Weights of a small encoder-decoder audio transcriber.
Training: adamw at rate 0.0023, 6900 steps, batches of 64.
Data: trained on read English sentences (LibriTTS-R), 15625 training examples, 28.3 epochs.
Rows from block 8 of the audio encoder, named by matrix and row number. Each number is 128 + 24 x the weight over its row's rms, rounded and kept within 0 to 255. All counts start at 0. Numbers have three digits each.
# conv: width-5 conv, dilation 2 (encoder.blocks.8.conv.weight, 192x192x5), inputs 120-139, a 5 kernel for each
conv.2:120146111125146131131131129113100095137146102125106139124138112120138130130120134149149141126129154150124118140079120156131081143132106170169122097129152094139135164116071143110124134115117138110096077122165176143117132143143133178125138162162143111106139147164123104156181109101080154142114111118128
conv.3:090149098161085146127144155116128131148143110133133126121111130097066068128110117121127127100116137134135130113098107139114105117149099144130121114115158123114094133136125151140084125134142140135121117105132127141121153157111141106053113118091101116108100156119108114142118148151140157162128085084132
conv.4:173109090130142120124120119133115142113128147134172129097119117122156130128123098101104101122110084110085138110119153114137136124130130181131116125125139166101084109134139124109138132126117128143155163146141131140135102138126114106134129136139129132149138133103117121113129132154161096130140144134108
conv.5:106131125117115161135118127144128158141116134120135109134117119100131139124144131132127137151140143142156140136134135117159113142129155023068111096141124114114146112146120146159130154135122131153186161140146122153124129130106099113115115140121145112150154117108144140139094114108143119125123153155143
conv.6:129118179113118124126102121157121123179148131116168114130133141156107144142122128154151112130113122148086131100134119120127109108121118141144195123122103170090089097097182056133128137154106116148103073145126127148141071150161152132138128138148116119155142132130133162114168122179144157150144121162149
conv.7:127170129145124132113151121102142121118100081139141094097126116079119130148116150073123154132159080132135128115166135143136109180145099097133130106093121107093119100161107134112092127119143125107138161134160135121097154133112098124103152125093136129115109115129103130127152130123133117123098121146148
conv.8:082097187186102141123123121142143117118123122107132126122105142129109140146122118157152135121127150174142127152157158139079081030071126094089122147115154117081109121121121111132128135126113125150146095115127120100148089142123134130102117124140108142141128110136167161142112127149125146133151126159152
conv.9:132124142173121110113106123124126120126119131120134178117125122150156126129112111165134111104126169133109138107111124126127112064122111145133160136132105110159114122102131127110129105119100129132125110137124132129090092162134142145150137145159167074131146134107166148131183151138110106131123144128134
conv.10:106147106140143131106118142131139111127166102113118147112099112159149097138154119117116127140153138143153153148116120133159139115152113066135130112146140153180102118137162166143137132132105121143163155125123118096130104160119110114060091145144111077125136115155123120138104119143144154134150164088133
conv.11:150138125120070139155142121111144148137124115132135118095139139136107109125131108134122109114125153124135115130150142117122129131117104139127121093110145134057063140127144148098132132158136125110134129107149136123168121105055154134099112139143105110115104137135122109084085078180136065156139177127118
conv.12:120102132150137118112112113109112127120187173127131068114138122131173106108123145127117114128153119116092130129157112117146105065099093121107147154163127124105084118122104073097131130108108130092127130131150114120131096112112134121194140164130126121135156118126157120128139124165087155129121151104123
conv.13:154131176108127129135120102112111124117077135145135085096131130138105163125102127150143117096137112120106127123145125152161116127133135134117135133108148138085142136111118076112123122142118123126116148185143153105146103101114125107132143154141106122129153136132132131108156135074114090140158110126110
conv.14:150087099144123143127110145120096121163152142143144104128140143107148109131145133115141118144121099127131137110098119127091117155088135149145154130094147095112133120142082093100138135127108116122162115114164160137091140143128156163195149136143143150127145149113103122123098114131106137114059091121132
conv.15:130120167087148101138090098115136142123104114115121063114099124115118138145102121103109139118138099112146096101167122126121143099121137114106157122153101113078096123119104093088107101128098137106147183144136105121167074089142138124185142120130150131165118098086154105139128103160119108101109143122130
conv.16:082138182130129120109119097082173092152142134110142146131147132203102141154123152141138127143134153153106126170127119177137059162075134118115181141122135145106130179116146089121157113122130084112120131136174144096143106121167115129148128141141113117103099134180116142146105077190104153121185109135172
conv.17:138136132136108159119093096130134125105150136115120074135111113138170170142113144140148106136155143144113124143203132139158103030077120145133148159120112134130139146117114118152134151103104099112151147130119175180143160148119144131180144130134116093127138116156181143127146147136126141137138185141154
conv.18:127135089174147130124100114132096130105116105127115161114127157130149104146132151121134149118154159165149150169118143112127151099143114116123066128162129123164131147132125166091136139125072122151129137116144153132115119170127121130000100125118120088148160150132115145141135152131145121140138163116116
conv.19:101163124137100119135136095110153146132070117107130132140126136101118161131135129132137143125141170148152130148144137102125127153142176102102061144146118110119167125133123154158070127129118087119115129142129088157122131113096093114009107127108103110130136121140125142097111136112095110139133146154113
conv.20:136115086129131122116133131130103150076097133128093102118123160120113134124095080112136137103104135138134116097114130111113151120126124122130120144110104140121113105116157129107106119136132134144134121137144142124116153109150128110090144099149136112134124111069099143116135124142173115122099116132126
conv.21:107139104137159152193163129134164156105156119121106098126101132114158146122153141111104099145124125099088113144172133153124204151092113124133120124134098094101108116143134133154139133180150134100090092079079131160174170089118086129142090143102120127091122131153165097098093133165121158127135163118122
conv.22:140135137106144140110098094107111116146150149133131135151113129112060154121130143174142117128120162129103150130109139140119075141097153135150133120148123110104137135111092085163121151103084095128164093140107124115066071084098130161133121126136105124102124125124134141139106145136140138119105070154125
conv.23:148127164092113103094077099110095134113147133156152112161137118123159169129121126158125112133124151104130100111211122101116137012123128131149149141133138159143121129117122069144141116117092113107093147172133157129144073157143123146190133134125126149141139130124177113113136153129121130116124167138113
conv.24:134104134118128114121134085089134122091094135127138153133114128162131112129109100125138138110074139144149120125104103132114100087115099176119088132114120123144156082109128135103090121123142096095108136123104152087121161075117149154117138139141143142124132131148111106113143125082126113149155114111102
conv.25:120134127186078140144153146140134130119148127100100112113117123091065102120114098126111126125098147122122121109122134134101118146138123118117120114133098094102096144120123163117113124131154150131128116105140121119161159147153117105071115144125105142123090119086111124147136117136139135147115100126132
conv.26:114128128127093123123110160142143125122154140116130185105128122124139093121150153116130100128164138126080129147109128119121138122137149098132107160134142108153115130148123173097142126096119167161135124089140130127101073181129122155090136109127117097142146133159125142118129120179156147111124142132102
conv.27:155142111166099120124112131136087092144114123116126134136131115107085057108111114088120127125111119122132123107083105147131154158171177106124108176118102133112133126106096129151123109129125129145171126141113125107133144117137104077011139124150119106125114116101070143113121117088129102130100092106125
conv.28:122128076081136110124097138122106146097136107122123170132109123116140086114107112134112136090119141126142108137116097122107158099183094137108085113140109139178126105124146174119129116134108154136121181121077106076111131170122110110057113116132126094134138124109106117136124136137156133108125134087119
conv.29:135140101126132088131107115126130097171112152117124092117155118124178133124135155133124118162137099130161122150128111122102117094132172139157164110137121136094119155091098100121156101127112098094102102118138118107132084101097138151211108118144126150114123112170148103118154146155114131119142143140130
conv.30:151125091107160124102129102124091132093137117103106124156120137119154155146117138141109142145134152113128141150149142127143136112109114137134093130123106112152143127136142191144152134118101096151145104138120119128099163146116134109041124135150128069144132133139148133145130154138147148137143171138146
conv.31:085142116137120141130133140139068142126134116157091110145113109143142126144141157107108149165135128123147124137134131116137078129159118115173111125125141096108154115120096136145095138121131146136136127118137140141103172149127112182094151147145141112140136102169126106131156136119112141108142147129145
conv.32:120125135174116135148137152140163126125114128100122174133115109145121135121119143145122121105141109114107115138125153133121134112119102110121143143153085099110120140141132140144150132128124130152141114074070033129148117127124118141110110129145129105097117115132126149156151104123177127104125087155141
conv.33:089135128100096157139117121117143089121106120132113144189155120141164189133107138144120129118140113093124115149155131143118090025092126100121124141141120123127166161137100114150102153128113127119170153131146117129154108112097118143176152145136129114149122099140172142116118111085131106120150161167126
conv.34:107149196154128138128148121134143179099136122117113084132119130119101139116097107136136109119120138133095099098193141125124128125100102089135128131125105142125097115144175120126116138132131125125168133159142091129122152129123132083117102126136124094114112112106140136103089080159117142112113143143119
conv.35:130116169154102135125126090131128142122161148113125077108112117149155117149122121138122123137123141159129122120179089119156144116095106138112121136131104148138096115144157125133155127126093070150108132169143133121113129127113134108098132120105156108138147128133130096133132134158114140122138184094133
conv.36:121133108161149105102121134106108109115111104112093168128120108151152124139126104145158137150135148164158138148131139140105113053134112113111125122136126120179131142107129162132102090133102121122133142113114128085131099134090122122092100144133138043112128124143133149133114125127134113113152161136116
conv.37:137111139152138132130116107123111142041167131134162113064074131119114113118121145138125119115134131144114148104175101120132101091125095146128085130137127142100061117132127091110129155133097110128116115096163113105122089183130156125102130140160135122113129148131136117140151106154077146152114124098133
conv.38:087140152150137109138107120132111154129141116109099103112141142129136112132107114123148135122124141146136101139162115135136111044123116107127145129145122156118103125150161131127127105142077104139099160126132104116146097159117115101116104135125151091110104093147142138152132137171111139118152158107131
conv.39:132105195076131138144127103116132119103112101136134103145123127170128176140117104121126130101103137091121128114222125131147137117159131139116144119130114132151133133129147093113117132149150128103128126159107123134169124144146146117166117123124153128118084118115169120120122146141129091131154172162146
conv.40:139117150139126128119107081124152118123146157118124032088128123120128150123126135115115130136148125153119123123176145119126128094084135114120163124141122131062091118115111045105126133140101128106128135128151130130144083129150144102177134119106129112174150128119172142116138126159135138123129148139126
conv.41:112150127143096133111114110146090161106119150110120121131115105070073143130144131150138132131151155148126136128138165121135102148137157116159074114136127099122159130094103113125106126095114125153115103131125116114133127120114121148077095133118093112132123139146131156124104150095124124120097085164138
conv.42:133125092131139132127119106123155100150183116122172098117145144146136108120146171087132147135156097155146148102105129127150092151122140148124140123132124161074101126120159116123135134108113073133151152132151086112167090117187137102139145099124077161140163134142098117142135130117153118134127099129089
conv.43:155159123197144116102139107117120144080102108127094062117125133093102072135132115074139155136103110134145143142168124122149149140138134118120081163124093098103111131140130104114126134113143107108119122138144138126108183133116133103067134126077148107114087132094083151122133162129116083128110145086127
conv.44:128111203057134134128112111116150165121161141140152072134121146132108167106108124134099123116116145092128111103243114087103135140140155129147148114146120129139091105159153076136129112123111143104120135166119105115137154149135133123143113124118147136144094129103174121100136133160129099149151173150099
conv.45:168102104115100130133159112107082117123137153123116158136149126115099050127139108105139119157122104140141135095045084112143150148140116117123096134081126114122149148130111167109152152140149109105138103108125132158133177115100129125098152119113125109120115144083062122111131113096149155132086064089147
conv.46:135107123158141118145144137137145107141179151121096125132124097190175106120116125101117120107101083085103099133133122130122123153137129159102120142133106147141150138143150163131151105171147119149108116104170149132138151104102103155132161130114164092125122132145131120106140140095114083099160145116107
conv.47:078130106143141103136141138118122142123125121161115153119106157185141137143102105134141138089109098136147094151107141131098155134143125164144166109078136141160159121171131175098102087158134120123067143114144155077149108129130101133146131108120136099142132121146151137110177114127106099154191141121121
conv.48:121120224127128103103086078123110148081147129126155081143121127111119149124111133173143120116137169140112124106240120113118146045090132127151153142148112145128097110123117067130134116107081105117087133154127144130110118158140119113162108123129141112137110128120205119119167140167123153137135179118124
conv.49:130141131151144089100139134142151132159134127122140076136124120140154146120113111092124118115118105119102118119134145128126119134136162142121163136167097146109145143092165125167121082099168145169120159123120135131122144100166128123217142154106158156124120136110127142139146123157163114113123154164128
conv.50:086125142111135121138150147134141111170161150153121125128108134171159119143112103126130111123127133124126143140125135139164141146167155112088195123131151171165169127143139128135123131173148113141119145129119151127159148105103127115183123135120154109098128122127151122127152120123109121132177166124150
conv.51:086133081150097134146149138117139148149138154130162110140155123110094092106112113104125139115136083119134133141093114082174154160117131083113106123134142153085146145121152137150160151127132142116120114104168144181131154149124114066082091120105090131118099107120097130125083076123113139143151107127094
conv.52:147143145179113129120122134154149137120143150093147121125116106099090095107107148157155123130141139159122143131163126113106079056094135108137117140139131102073053113111104091128124123107119132142136091095145126115106116137107130158119127122142131120097148105152166132126116138184132137110106133139131
conv.53:110140088161141121129101126129126136132164160152146114078125115132133095109109129131151122132108129140130123130123132122152080085101118131144135131151143146101043124117159082103169133133091141134118125138157125129140032113139130149150094145167146128094127124151111130135139138165123140116116118125136
conv.54:158156072149155128114169121092136071138090115132104081107143123166113096140142138069154141127148098166126141144140144113126107154131120139117101137131118157121140139125144156078146154142163106114152158112159142123122186091109118127109155123108148131115117147147053145131132146092156098110160103123129
conv.55:135104081148172122132142120112077143043082116113116121131157108114142144113122155124098160124154131093155120102151134127119139111120104153152098123129109116161158149102112166113102136127142144133137097113097124122111184115085125134091150134126110109132100122124152131122159136085142087120134159134111
conv.56:070144183147116128142148125120158163132093130124065076120133146123072126115096108126129115116100110109107103153145138116168154149105155104130143131164116065054118126146129112132128117128148138125128126123119100170125124138109092129111136123129112103122107106114161126123095141185143159136120118154125
conv.57:131104116131149123111134109110128111137117126132141097108129139157133133114140134103133129137129117141145136126141144129110129199133127152138075125089130148120144110125121162132111146126141104135127109154152160166117208085110142143087161120122118146114133158136102129110161119149151098152147139153100
conv.58:113180160140139120124125129138145095147149101124123173128110144119105125145129137164141100125130164140107136149104118136136072123107087118144160152124123112125090146103133103144158117118120128146162135121108120139121108178122124158136130129150162069130135129144153136126138162164136163141132124105146
conv.59:124162138128135079108080110092125121113112112113127145111140149136105117147120131099112151119131114137135120119111105124096146127154113128129054133120125139143162158125106154108125098123087109120126159127153147117127134120104130121037143138137136130120130118122077125130144111095133113130114104127142
conv.60:129162152123140120136136127127123141119133140137089137105086150116122145095096115156087127080114122098095109120116131107103135097171118110149136084129162104113126083152127124103114113125147139129119116131131067131064123122109112116147127120113113120120122120106140084095137145126134092140135114142090
conv.61:157145133103151143113140104124143122135130130102135122132129130082100160127089152151109140128133141114120148142135141131151062140114128172169146114116137067105136123111112120141141137108144094109106120148131130145103125132121135142143150144126108101105086139144156112124170139120134108159116104136134
conv.62:147145131125145124145162138085113151068115132142121071139115144132106108153143135111117147167142127117158138106163121089136130120151128114141090103143162111134155157163136135136101125135172137092135117161122104148143229137098121118113105124087137146141112127111125106112104092149128069151122138108121
conv.63:113121127091159134125126120115151160104122123115130132163106106097172160114143122149104123143123131086155135131146130146142158117127154135154133108154135124165137139132119122189119097096149143113086111137108141132101126100136124113181112128092095141115104129134159106122160149123174152141136166152150
conv.64:087125089044129153171167166128125129116103092155111130082113156107141148141111138112109134124128092110134140127107131143154156147130090120125109103154156088105135152160108131120121143161167152125158141115148151134155134156106114138140164143127139149153129112111093111135122117141121085162118105137152
conv.65:172137157158136132145166141125145134136109123143129130149147107127138147101145147142112109149165129083100094155164096103082140108067122120092103113144129114139132128163155152119138124136171125145135099089123094145140187154128089124104096136123091121134131117148155106109109102139129134108150177130128
conv.66:180123119107161164125144113112105097143190182116153084098121126095103092085132176123121134147144125121109131105120113126146098154127105134116138141125125118074089130146105108071134160128128110104162108119126115132158153143087127105150159115125128172129127126135115104137126099122131168117082085115137
conv.67:128146226186091103130110110142146154110150151107072050096112133102088114142118103117146138127109112147130101115179128122116125063116137116143143179137103099106076117129108079110122110137096104124123156182149067118125123132121118124136139130130163128155109110092134145124140112154121122136095132120142
conv.68:100121119132136119142113108100159110155172146127141190110133159182122116102087120103132151086121135130136138118075124113123154141107072160096119132131141159186119116126114160119147098140120138119117149131159154137141088172181144121100155109138126103139148140121094124130157116130142157167168122127111
conv.69:141142158084087118117108123139128118118138144125151114134120136153159214164143135113115124140126123092098132117200158136116095052143126151136109117155124114127158156128102131149139110131101138140154174174151125129110147169117169146148160150129166148153126144152159128132143158095141128160152171181158
conv.70:113109135137154115123108122142138121180144136116123079129115131111124116121108107130135115107133112147118117114121102137128157119136152126116207121147122153064090107119133046139158132149116136133095141121146109120149084097139135107183116124147139137131103112100140120142151119161104171120110121127153
conv.71:151117059116117120127119133127121155125106114146146127126138116121134081133119105087106144126121105104113152116095096119121140154141106147116100079143125123097096120136127135134121125132124139125160143103126141150122109159116140118111108127120141130129117147105088105168170138124113131137121120087148
conv.72:141161143159118134117138141153124154112159175127180167135084148144134100113153168171100080149133139105082155138118093108123079096116154159147144111139139142157089104131156133136159142123117141160102115110098098137140142197123155129103078127135103129128179171144147097086172127180122140161141153111111
conv.73:157134173098144120111093116124131170144167138111130128141113137126144149102122137169107134115132153119119120132177105117085133107136145174179195128163137111143101093086122083170124137136101121102076117154095118136106132164108154146163105142133111136113107154144191105132184160160111164154142163128132
conv.74:157111100129129150146135099118109122168162146124122138134119093099094129109138129135131136145117166123099162135097108150143129155114126099099155145139118112102115112126141146131099132155117098129162101099109089122140088137129085090152122124107130103087112145113122140143106132111109140105132122115126
conv.75:112157209110099113110107138125132126110106145098101124141144125130124187146097103148098094109135149112100112145165145111140147107143126123112142150122100116144149130118142085158138121123114150120159194188111085155135122144160141113143151120153151129156131126117138139103119099135165128111118135151123
conv.76:136117184125138088098099087122115139126119116125136041152131144131128136123121132120118148120108126131134114116183109120108110095116135162146175131167132109098117113122116051135134121123117119109092119148115121096125126100142166113202129134114117131153115142126165123138160148163119147136132144125139
conv.77:167127046119129116130103110119093134130148138112165123130155147121180152133111100087119121123098066114094155106125130125101143137136125146123109124124136146088136131113149120126130118122110125113127156143155146127127076136094109099138154150105130139137133151092117104115166099102141134156122126112119
conv.78:123164087076118138140126111135118134169114158139124188159108151156133135109124135146120139134110146120131126168064085137148136160107140139136122114114146137124133114150127116179135145152123111121053100122119145129161141138137114131114099117106131142133089148174090115121136104084132161130160102120132
conv.79:141151141138148136143138161178184150116118141111148124127111134124134127078107113139105100162096138110089153122153118128118133117119159103092166106135133132136083136147155120140134125132152138165119131057107086140130166143151116121135114137157118141115157128120177115107152102170138123175123154096114
conv.80:141106148126125112093096124131125134150090133144101098138136131106096147144119101105132141120117130108143119103114145120121137177096092106081144122118141134106164145137137090130128109102123143136165128152153127164114146135114118076156137126140114151176157104078096136119105100126143108107121106142121
conv.81:122109136128143139111140136120116170077103106116096143160126110081134121113124123161124136125124165091164120152165149141143143103143137117116125129142109091178131141110099099115085104103145142130157145144120144106093145116126111117156117126108097119113094119109173124134101153110141139103135162093138
conv.82:131135162163162133144122086100130160080135156116102077100110100110109113121120123129160135133136138174123154119165122129161141053083082108114132117142114113127096118145132107135127146151084074104150110122142129111142112158105132088100119122099158093103106124116136137156106135126124153131117133124127
conv.83:122133123117157118129079072108162107089116145145146145175149155148174145128116117148108139118128136087129121149162126123098077085085135127114103099134151165154145134153142167148107104121104089120123180152167136163143115095109109150126114144133171133157140132153137094129135108120119109152149160138111
conv.84:110131160159147155139107131136125117091101158111123120134144156144140138138105086112135139131115148125126149122176140107164124076140179108121121141134130131134156152132163138135152154126114136142111136172161158120136105142131104085113128145142139138144119123135142150095120167156095092167139136110082
conv.85:117149147146143148120133158120141136156117130133113107119127122118126110140157147126120104162146114136130131149141145143140139127144121064116167137135134139117132137137103086138140145114128113129182142129120137127158156137109146123145105089116129117112088104127142145151050108174155148107113142148151
conv.86:113073050124109171133158142088109143154120150154148123136158112143183146135153135154142126151125126124132139125123161129125128139153147120128168136116154141151133162128129127143154149122144126092135085092132137100133094146101135135204136106113105101104132130132157136110137106154134141120139180120145
conv.87:136151106161155102112064084106093131119115129135146124135130143095119133120122136124117153111143120121143090098130119133103122136135114164164106152114135103124147138116117157142112097106091083125104120163128114124139135068109122100072156137152113133103135114127127129133155136098096087143103118124111
conv.88:140108129077174110124140126120122152145137123155178101102088131150109119116130132116129147133107099125100124124165111150114108144146134126098128149171120171089049095150156138097113119128127147116143123126092108104128133155150151110131138139154144120106121134130139121174124123128124177133161099128148
conv.89:128068145116115116128122122129119130137127124108119071121133127133114130120079070123123125080083107126107117090115139105139128164136129161130165124147114135110116124098137098110123115134136128137098089136140103118121162116137144109147109113160139121115135124083125147123174137151168146129123121145134
conv.90:158130123148129101102115099103125098152138131111168173132139134152137129129127154129139135121126110133138129153112129132109102125104111214144168134144122132172155155099113157105142096125116104087097126128133120112094120125134166128148125141122131125123131170163139121157192124144107131152137117138147
conv.91:107137130114150105161146114149158111157091094126123120145114148111132136101135142119111138128141098124154130134083120129137121146089127117125174110131133138089153132135097127141107110146185132153104125134124111138131161096136115134221167116126122200158102116121119110131121105125155120146124097132126
conv.92:135127083127125086099103121145159112130119162131114163136129118174255135105140145126110115138130097108125129141125134123150123075142186143141170132117127157191143141127112170143122084126115115153095155133116130097133112109142127130193129088125154155124125110142154096121131101141172125102171208156137
conv.93:133114144088150108120047091102141132135120135130112072136128108112145155117112143130129130125132127131143111127191121115098118044084109111156155101142131105103113116133085082110140124112082128087149135150128131115134076127152134156200128126122134127150156100137172122126112127148130124096126134145115
conv.94:137134134155090118135113134133093111106173151131149111093117135127086082129152171151149118149144144185128144130123115132123111109150159117141069145124131133086085134121112063105121135115091125151147078097125113099115111166109136134028119120109069090093122137169122131133103145157109121124144086126128
conv.95:127133116172168151138151125137150148108119125140148125074088105107154116149105150121100134123155121125105146136155130152182117145100136121106133141151114108148108126148140112113135158139123124136092134090093081189133143130142117123139114192115154141109144135129143130154168095135164133152122141112183
conv.96:140138129137123133121115152133144139107146104131115170101114117117127091145121123149137125112125170154122140132120138154136125077175118136133116163135131097195099142107111142072113131123106151150154121142101137114099089144126132142090133138133132068132142124126139137141141138132137138138099137101147
conv.97:157133159134154121124103112134129094103164113129169041094143133115136123116134149128127133145135132143149136109172101123092104121086130147143164157140134126088060122137116074106154152132093122114112134131146140122141077118156149123184128115110128116152143132130169101139155138159086161143100151106128
conv.98:104121105111146148100127102110135106120140113113137126134151123130095162141130156143118134144145161137140139142128133124161096187166141117106104131103135112106178155146092152158126164105119104125142093126140131142124179101126137138095164156119095133145138134164110124123130133128134080149140098166140
conv.99:151138132157137096127119112151110137129150129132133147096123138170163104122135134138148106147121122142118145138109114109141109081115134182160143135141128131141105106096136137109147100153122125149046148074133129147109070140123132168142123146110169125097144174161128138128175127153106079154150144117118
conv.100:117185088137114116130133124147122112126142157095118141136084109161137145128119157138100117113165116119126136175099145127119104132111152116122117129102090135128106111115140132146123118132133115130120129089120086167147170122132103142118094092145142123140129100193103142105181103121158139142182139142151
conv.101:106116134156108146121131126119119146133129153125158135112125127106088110150148167124144128160153118152111140123159120119117137132159169101133062138094138142102170129146118113110118158107129126136130086125138154159065140161107117128042118126117099117096136129145115140115107120119081092120115107147136
conv.102:134167129092134107102093099133117114164154146111124144146131154116100151120128134123131119128115113151122144118118148128116104239081104101173129132135119132100140133136107121161159128102089094133128127116117117137112095136110115146116141081124120147096124139129083137139164116160141169161107086156128
conv.103:115123211132132108077093075130109152084144134112155080151131134096126168135113130167136115136142162133106102112237121112130135085111119115111171166157118138147108123115119055163144120082071103111114133183121120117112129136138127111155111124123150105158119114114210124134126130185128150117118193123131
conv.104:154109158125148095107102090119133099145131113123131138144145096124169155123131138130135135125110127122135111139133133132130121078120120191150177123130120103143170157086095123120119095122125115123103130136117149127097140091152154136207153148117118111115145143136161104145174160106119100132119157140134
conv.105:146112157132112137113104090156133160142166169099123114138132079033060136142119109157142112100116160159123119104179166126171135143151164126129150127116137104105095151111078108158134108107094089148105130127123117136113105094127121130148089111111109105130132119089153143128123124121084137094081146121137
conv.106:134142107156092157143136117125130160106110136136130128119099116107080106144124097136146139103101162173132157137091148132126126117141147130100100121155115110102118111143139111125102152150127116142081111082135138113147113134130116113081076153105133117112132145118123131119172154128123136147147099142118
conv.107:042138094159101154085122111116135112122104123104142186141153160160155134142099161117131119114157091118115130179113135133134104127110150035087098140141130164148149138104104137123134163099131116120147170097146137135114120111115115127126147120117081129122123088156103129126090105152117127145166144142158
conv.108:122154100128159126172129084119121112158105122125125134160135139112156163117143143139123132127132118110143143133104136129126122155083143101141181116142142129117151122109094115174100122130138106130124113141130118160135139100124107112222137126095147171176123128119133120141134112130154145140128119146147
conv.109:131145150145140087101102112114148106148139125133123198172136123141204147127129129181116124125127140085134122166127145146108132053130138139116160128127118125175141139117118146145128105120108104110135166156133131119156118134108127117151133130114153096117100118141187113132164153143145123137160195142136
conv.110:144068123149149131144146130111161167114094124147115117091150090093036113132128116120146124096113127159131134086095129134121142159117120150130142154101113075105142125138146131113120132126169125113131093095116148134117155114081111090143118131088113143104122117103097147112136150174118077115116039124142
conv.111:138144149112142132122084094116113135098126148135110085143106122100139168102116154137116125123167141095116148121137110121134105146085133132159148083118130095117139117092088100136123137104093135140121120145133114155102144082163125105182121119130061145163148138130133105106200147127151153153125107138120
conv.112:067105116175109132138145125132140138102119112151123120078099092121107108133085122146111113089094119116102102140112148117110145146174145123147118161119119121083093109145145155114118130121128115130105105108134126121083110115133094144082129113102130125118121089133144144127096128154170119095147116130153
conv.113:141162104147159104091110072088123115151108107113119105131154136106085127149119152098158153134155115144147121116078117144130104205110110131145140153107127114097163158122091132098126102095120075113151136142151153155111154083111117106115169137132114144114154128112064149135104106109142111128124064127144
conv.114:128148126162111113134140117099118083132129132138159161090109126197117144130137149149144104124138136133107122167134129152095119125099118163132156131132136189142100115117161081085123115157146103112107149124150119122151090169117115153146135163134147106119141154194151155121170110139115129151188131139136
conv.115:143136109122130123127076078125109120146159166118108109147113135127116160114112160122101098137172125111105151128119142128131068194109145154152125126099108088123156125106069153156153129108078096136138123153140117166119148095161155132121150127162088146145161150144107119102192117090147101152125080142113
conv.116:137098083137147133113089107118083123132145152141109130141122140132145134123139136118127135159123110122107126143121117110128113083141120125153084100127158119097133128137107115138136148108095114107108128136160132136087065140140105156106124140119138127118140141141096116128070123107080118093110114128112
conv.117:130123161133138162139130109100150126100121134106100081112111063095088141161117128131129127113129143147135117123172157180143147130148132120152097128093098115078127140128104109130126161151141116098149093166159165166156162119129093128078155140123135124107128115136157141137157119165106126115111122154179
conv.118:156111105126124082129107116119089163080125126134106113138161125132159152158135135132124136130113138106125130107150141142116151099144131165154076141112137099172163125106109162139150095136106109150114102163115131097118159120091144140074140133116120116118145151124145124139145148096146136131126170156139
conv.119:124121202125125103067073068114101118066146136128148085164136132135146162151130143137125132132122140104111137133246129135122074054101125134138150143125124144140132133130130071140134121097098102119124166161128124140147133128138159114173117140128169137153128145145203126125167149159148105168147176151127
conv.120:105108132117129121131131103126138115139100131163119127156127127126141207103108121168134122125124162106104122113107140118140134000048115126123125124121140103159166113148136166171118128150135115116131104162155134132150160124134133126113154134145120146111110117135144153101135133077143116120110128154096
conv.121:099155149084076135134134126141156159162178154136126127152151159116096084068099114130116121108131122120100145127146107086117108103134127106150155079130133130098097144160159141125131121134127130142114143098120101116101122143134133158117086122104136125095143104130129092110151124139124165169123122139090
conv.122:097108112093175146117130124116131165151145138121134119163134128130171151125122119170135132144112143118122140119123116151127128128095116119160156109105145096138130131124114127169140134114131136105130093093122157139108136188099125188182138130144145115131124130109156098136185100118109136150110148117130
conv.123:115138161101110098132115123151129123167183103128154127122150123162089098131131119134128151165121137142155139137097112153112146152150138107122143119136135177096082164121176047134155077132127122133138155153119132077175105176118120112109116096127132113123106131162131139155113109190132169119159108115147
conv.124:101143070147127180126141126123150128133132109143110160106138126112143092144143148128140111157149136148130125146108142151131099127130131078126117095122153126163111118165113170127139178120140148137157148087149147100121127116106112134093077123115132093133158111141128127129068108146106155109119148113152
conv.125:095145134146144134145170133104124142114078109144109139123126105096142127161130156129148143137133136113121089136141144132114126134099098105122111134127134088145143107143135155118134115131168144103137115095104095124139184158084071112153144129104141110113160097135141143145136128111143093129114143139140
conv.126:113121182116114148112091102132100141099155133121129051161149112118142149150105140153114122136128163128128122129255105116142139096146124144136130116138129134136115159133121081152137148120100118116107132162141136132113142166116135128162113138109131124150141123138205099119146134177088147145143187114152
conv.127:148092107134116120118111135123075165121101107114089098122130134091162144135133100117127136148130122113110127074104129123100109099129123136141106133118150093131158131112094163148127118116099135140133133157144148148099147159163141166124154133160139098134146159062142134120150099088118123130068133151137
conv.128:119115079151118121139149134139142146159154120119142122105101164170129144107120132121093110119114127127136136135086112123105112165171125126097110055128140130105086126137162182180122111122153121149133129099142125145120178114157108112076087112130163125136113152135123075131127126113127159156166142129131
conv.129:103127146105113126122124142140149168082144132138119141160103113108167144115113120142112115114112148075124106127139119120148172076126125137161126118123122128179131120126112131191089120112145158157109104146095143097122154150138126134182104130131106153119106113138163099133153151110174164133124153123145
conv.130:137138123083126111106111111097140168145097091129104187178140107082148149129119140165131116100131168112115131098082131130140113112116089122148149138148117112156160133082126152164115107113120110115161101127078129140100114111127086131169125146125146111097156107095136138127130124118182135098074132142131
conv.131:125159135148116136145155147117131125145102104168151141128089151126140138119117128133083102100111118093083159135128113135098118131111095135099119096104163134145092089167146156111088125113130118125130123074156143105139140117160113124091114122129106099127116129133137094120134082105099097182122156105127
conv.132:145124069149135099119111139139144123131139140141130136087144133139110104136117134068123112106132108128133119116084132119132126167139157169146050158130126151146113125109106163108158134134107128157088122100150137136109157161129135166039153141115146130119162139138045118133150144114162141115131089118123
conv.133:115105186154134110150138135138123125093143106116116114108154144171139127129110112119150140124116141155114131129170121112134131058114098128103158123106120138119098151122149120118122117154109139135123119134143137123130082144144134109139138127136129107086116134134146148136164124149109102129160147124112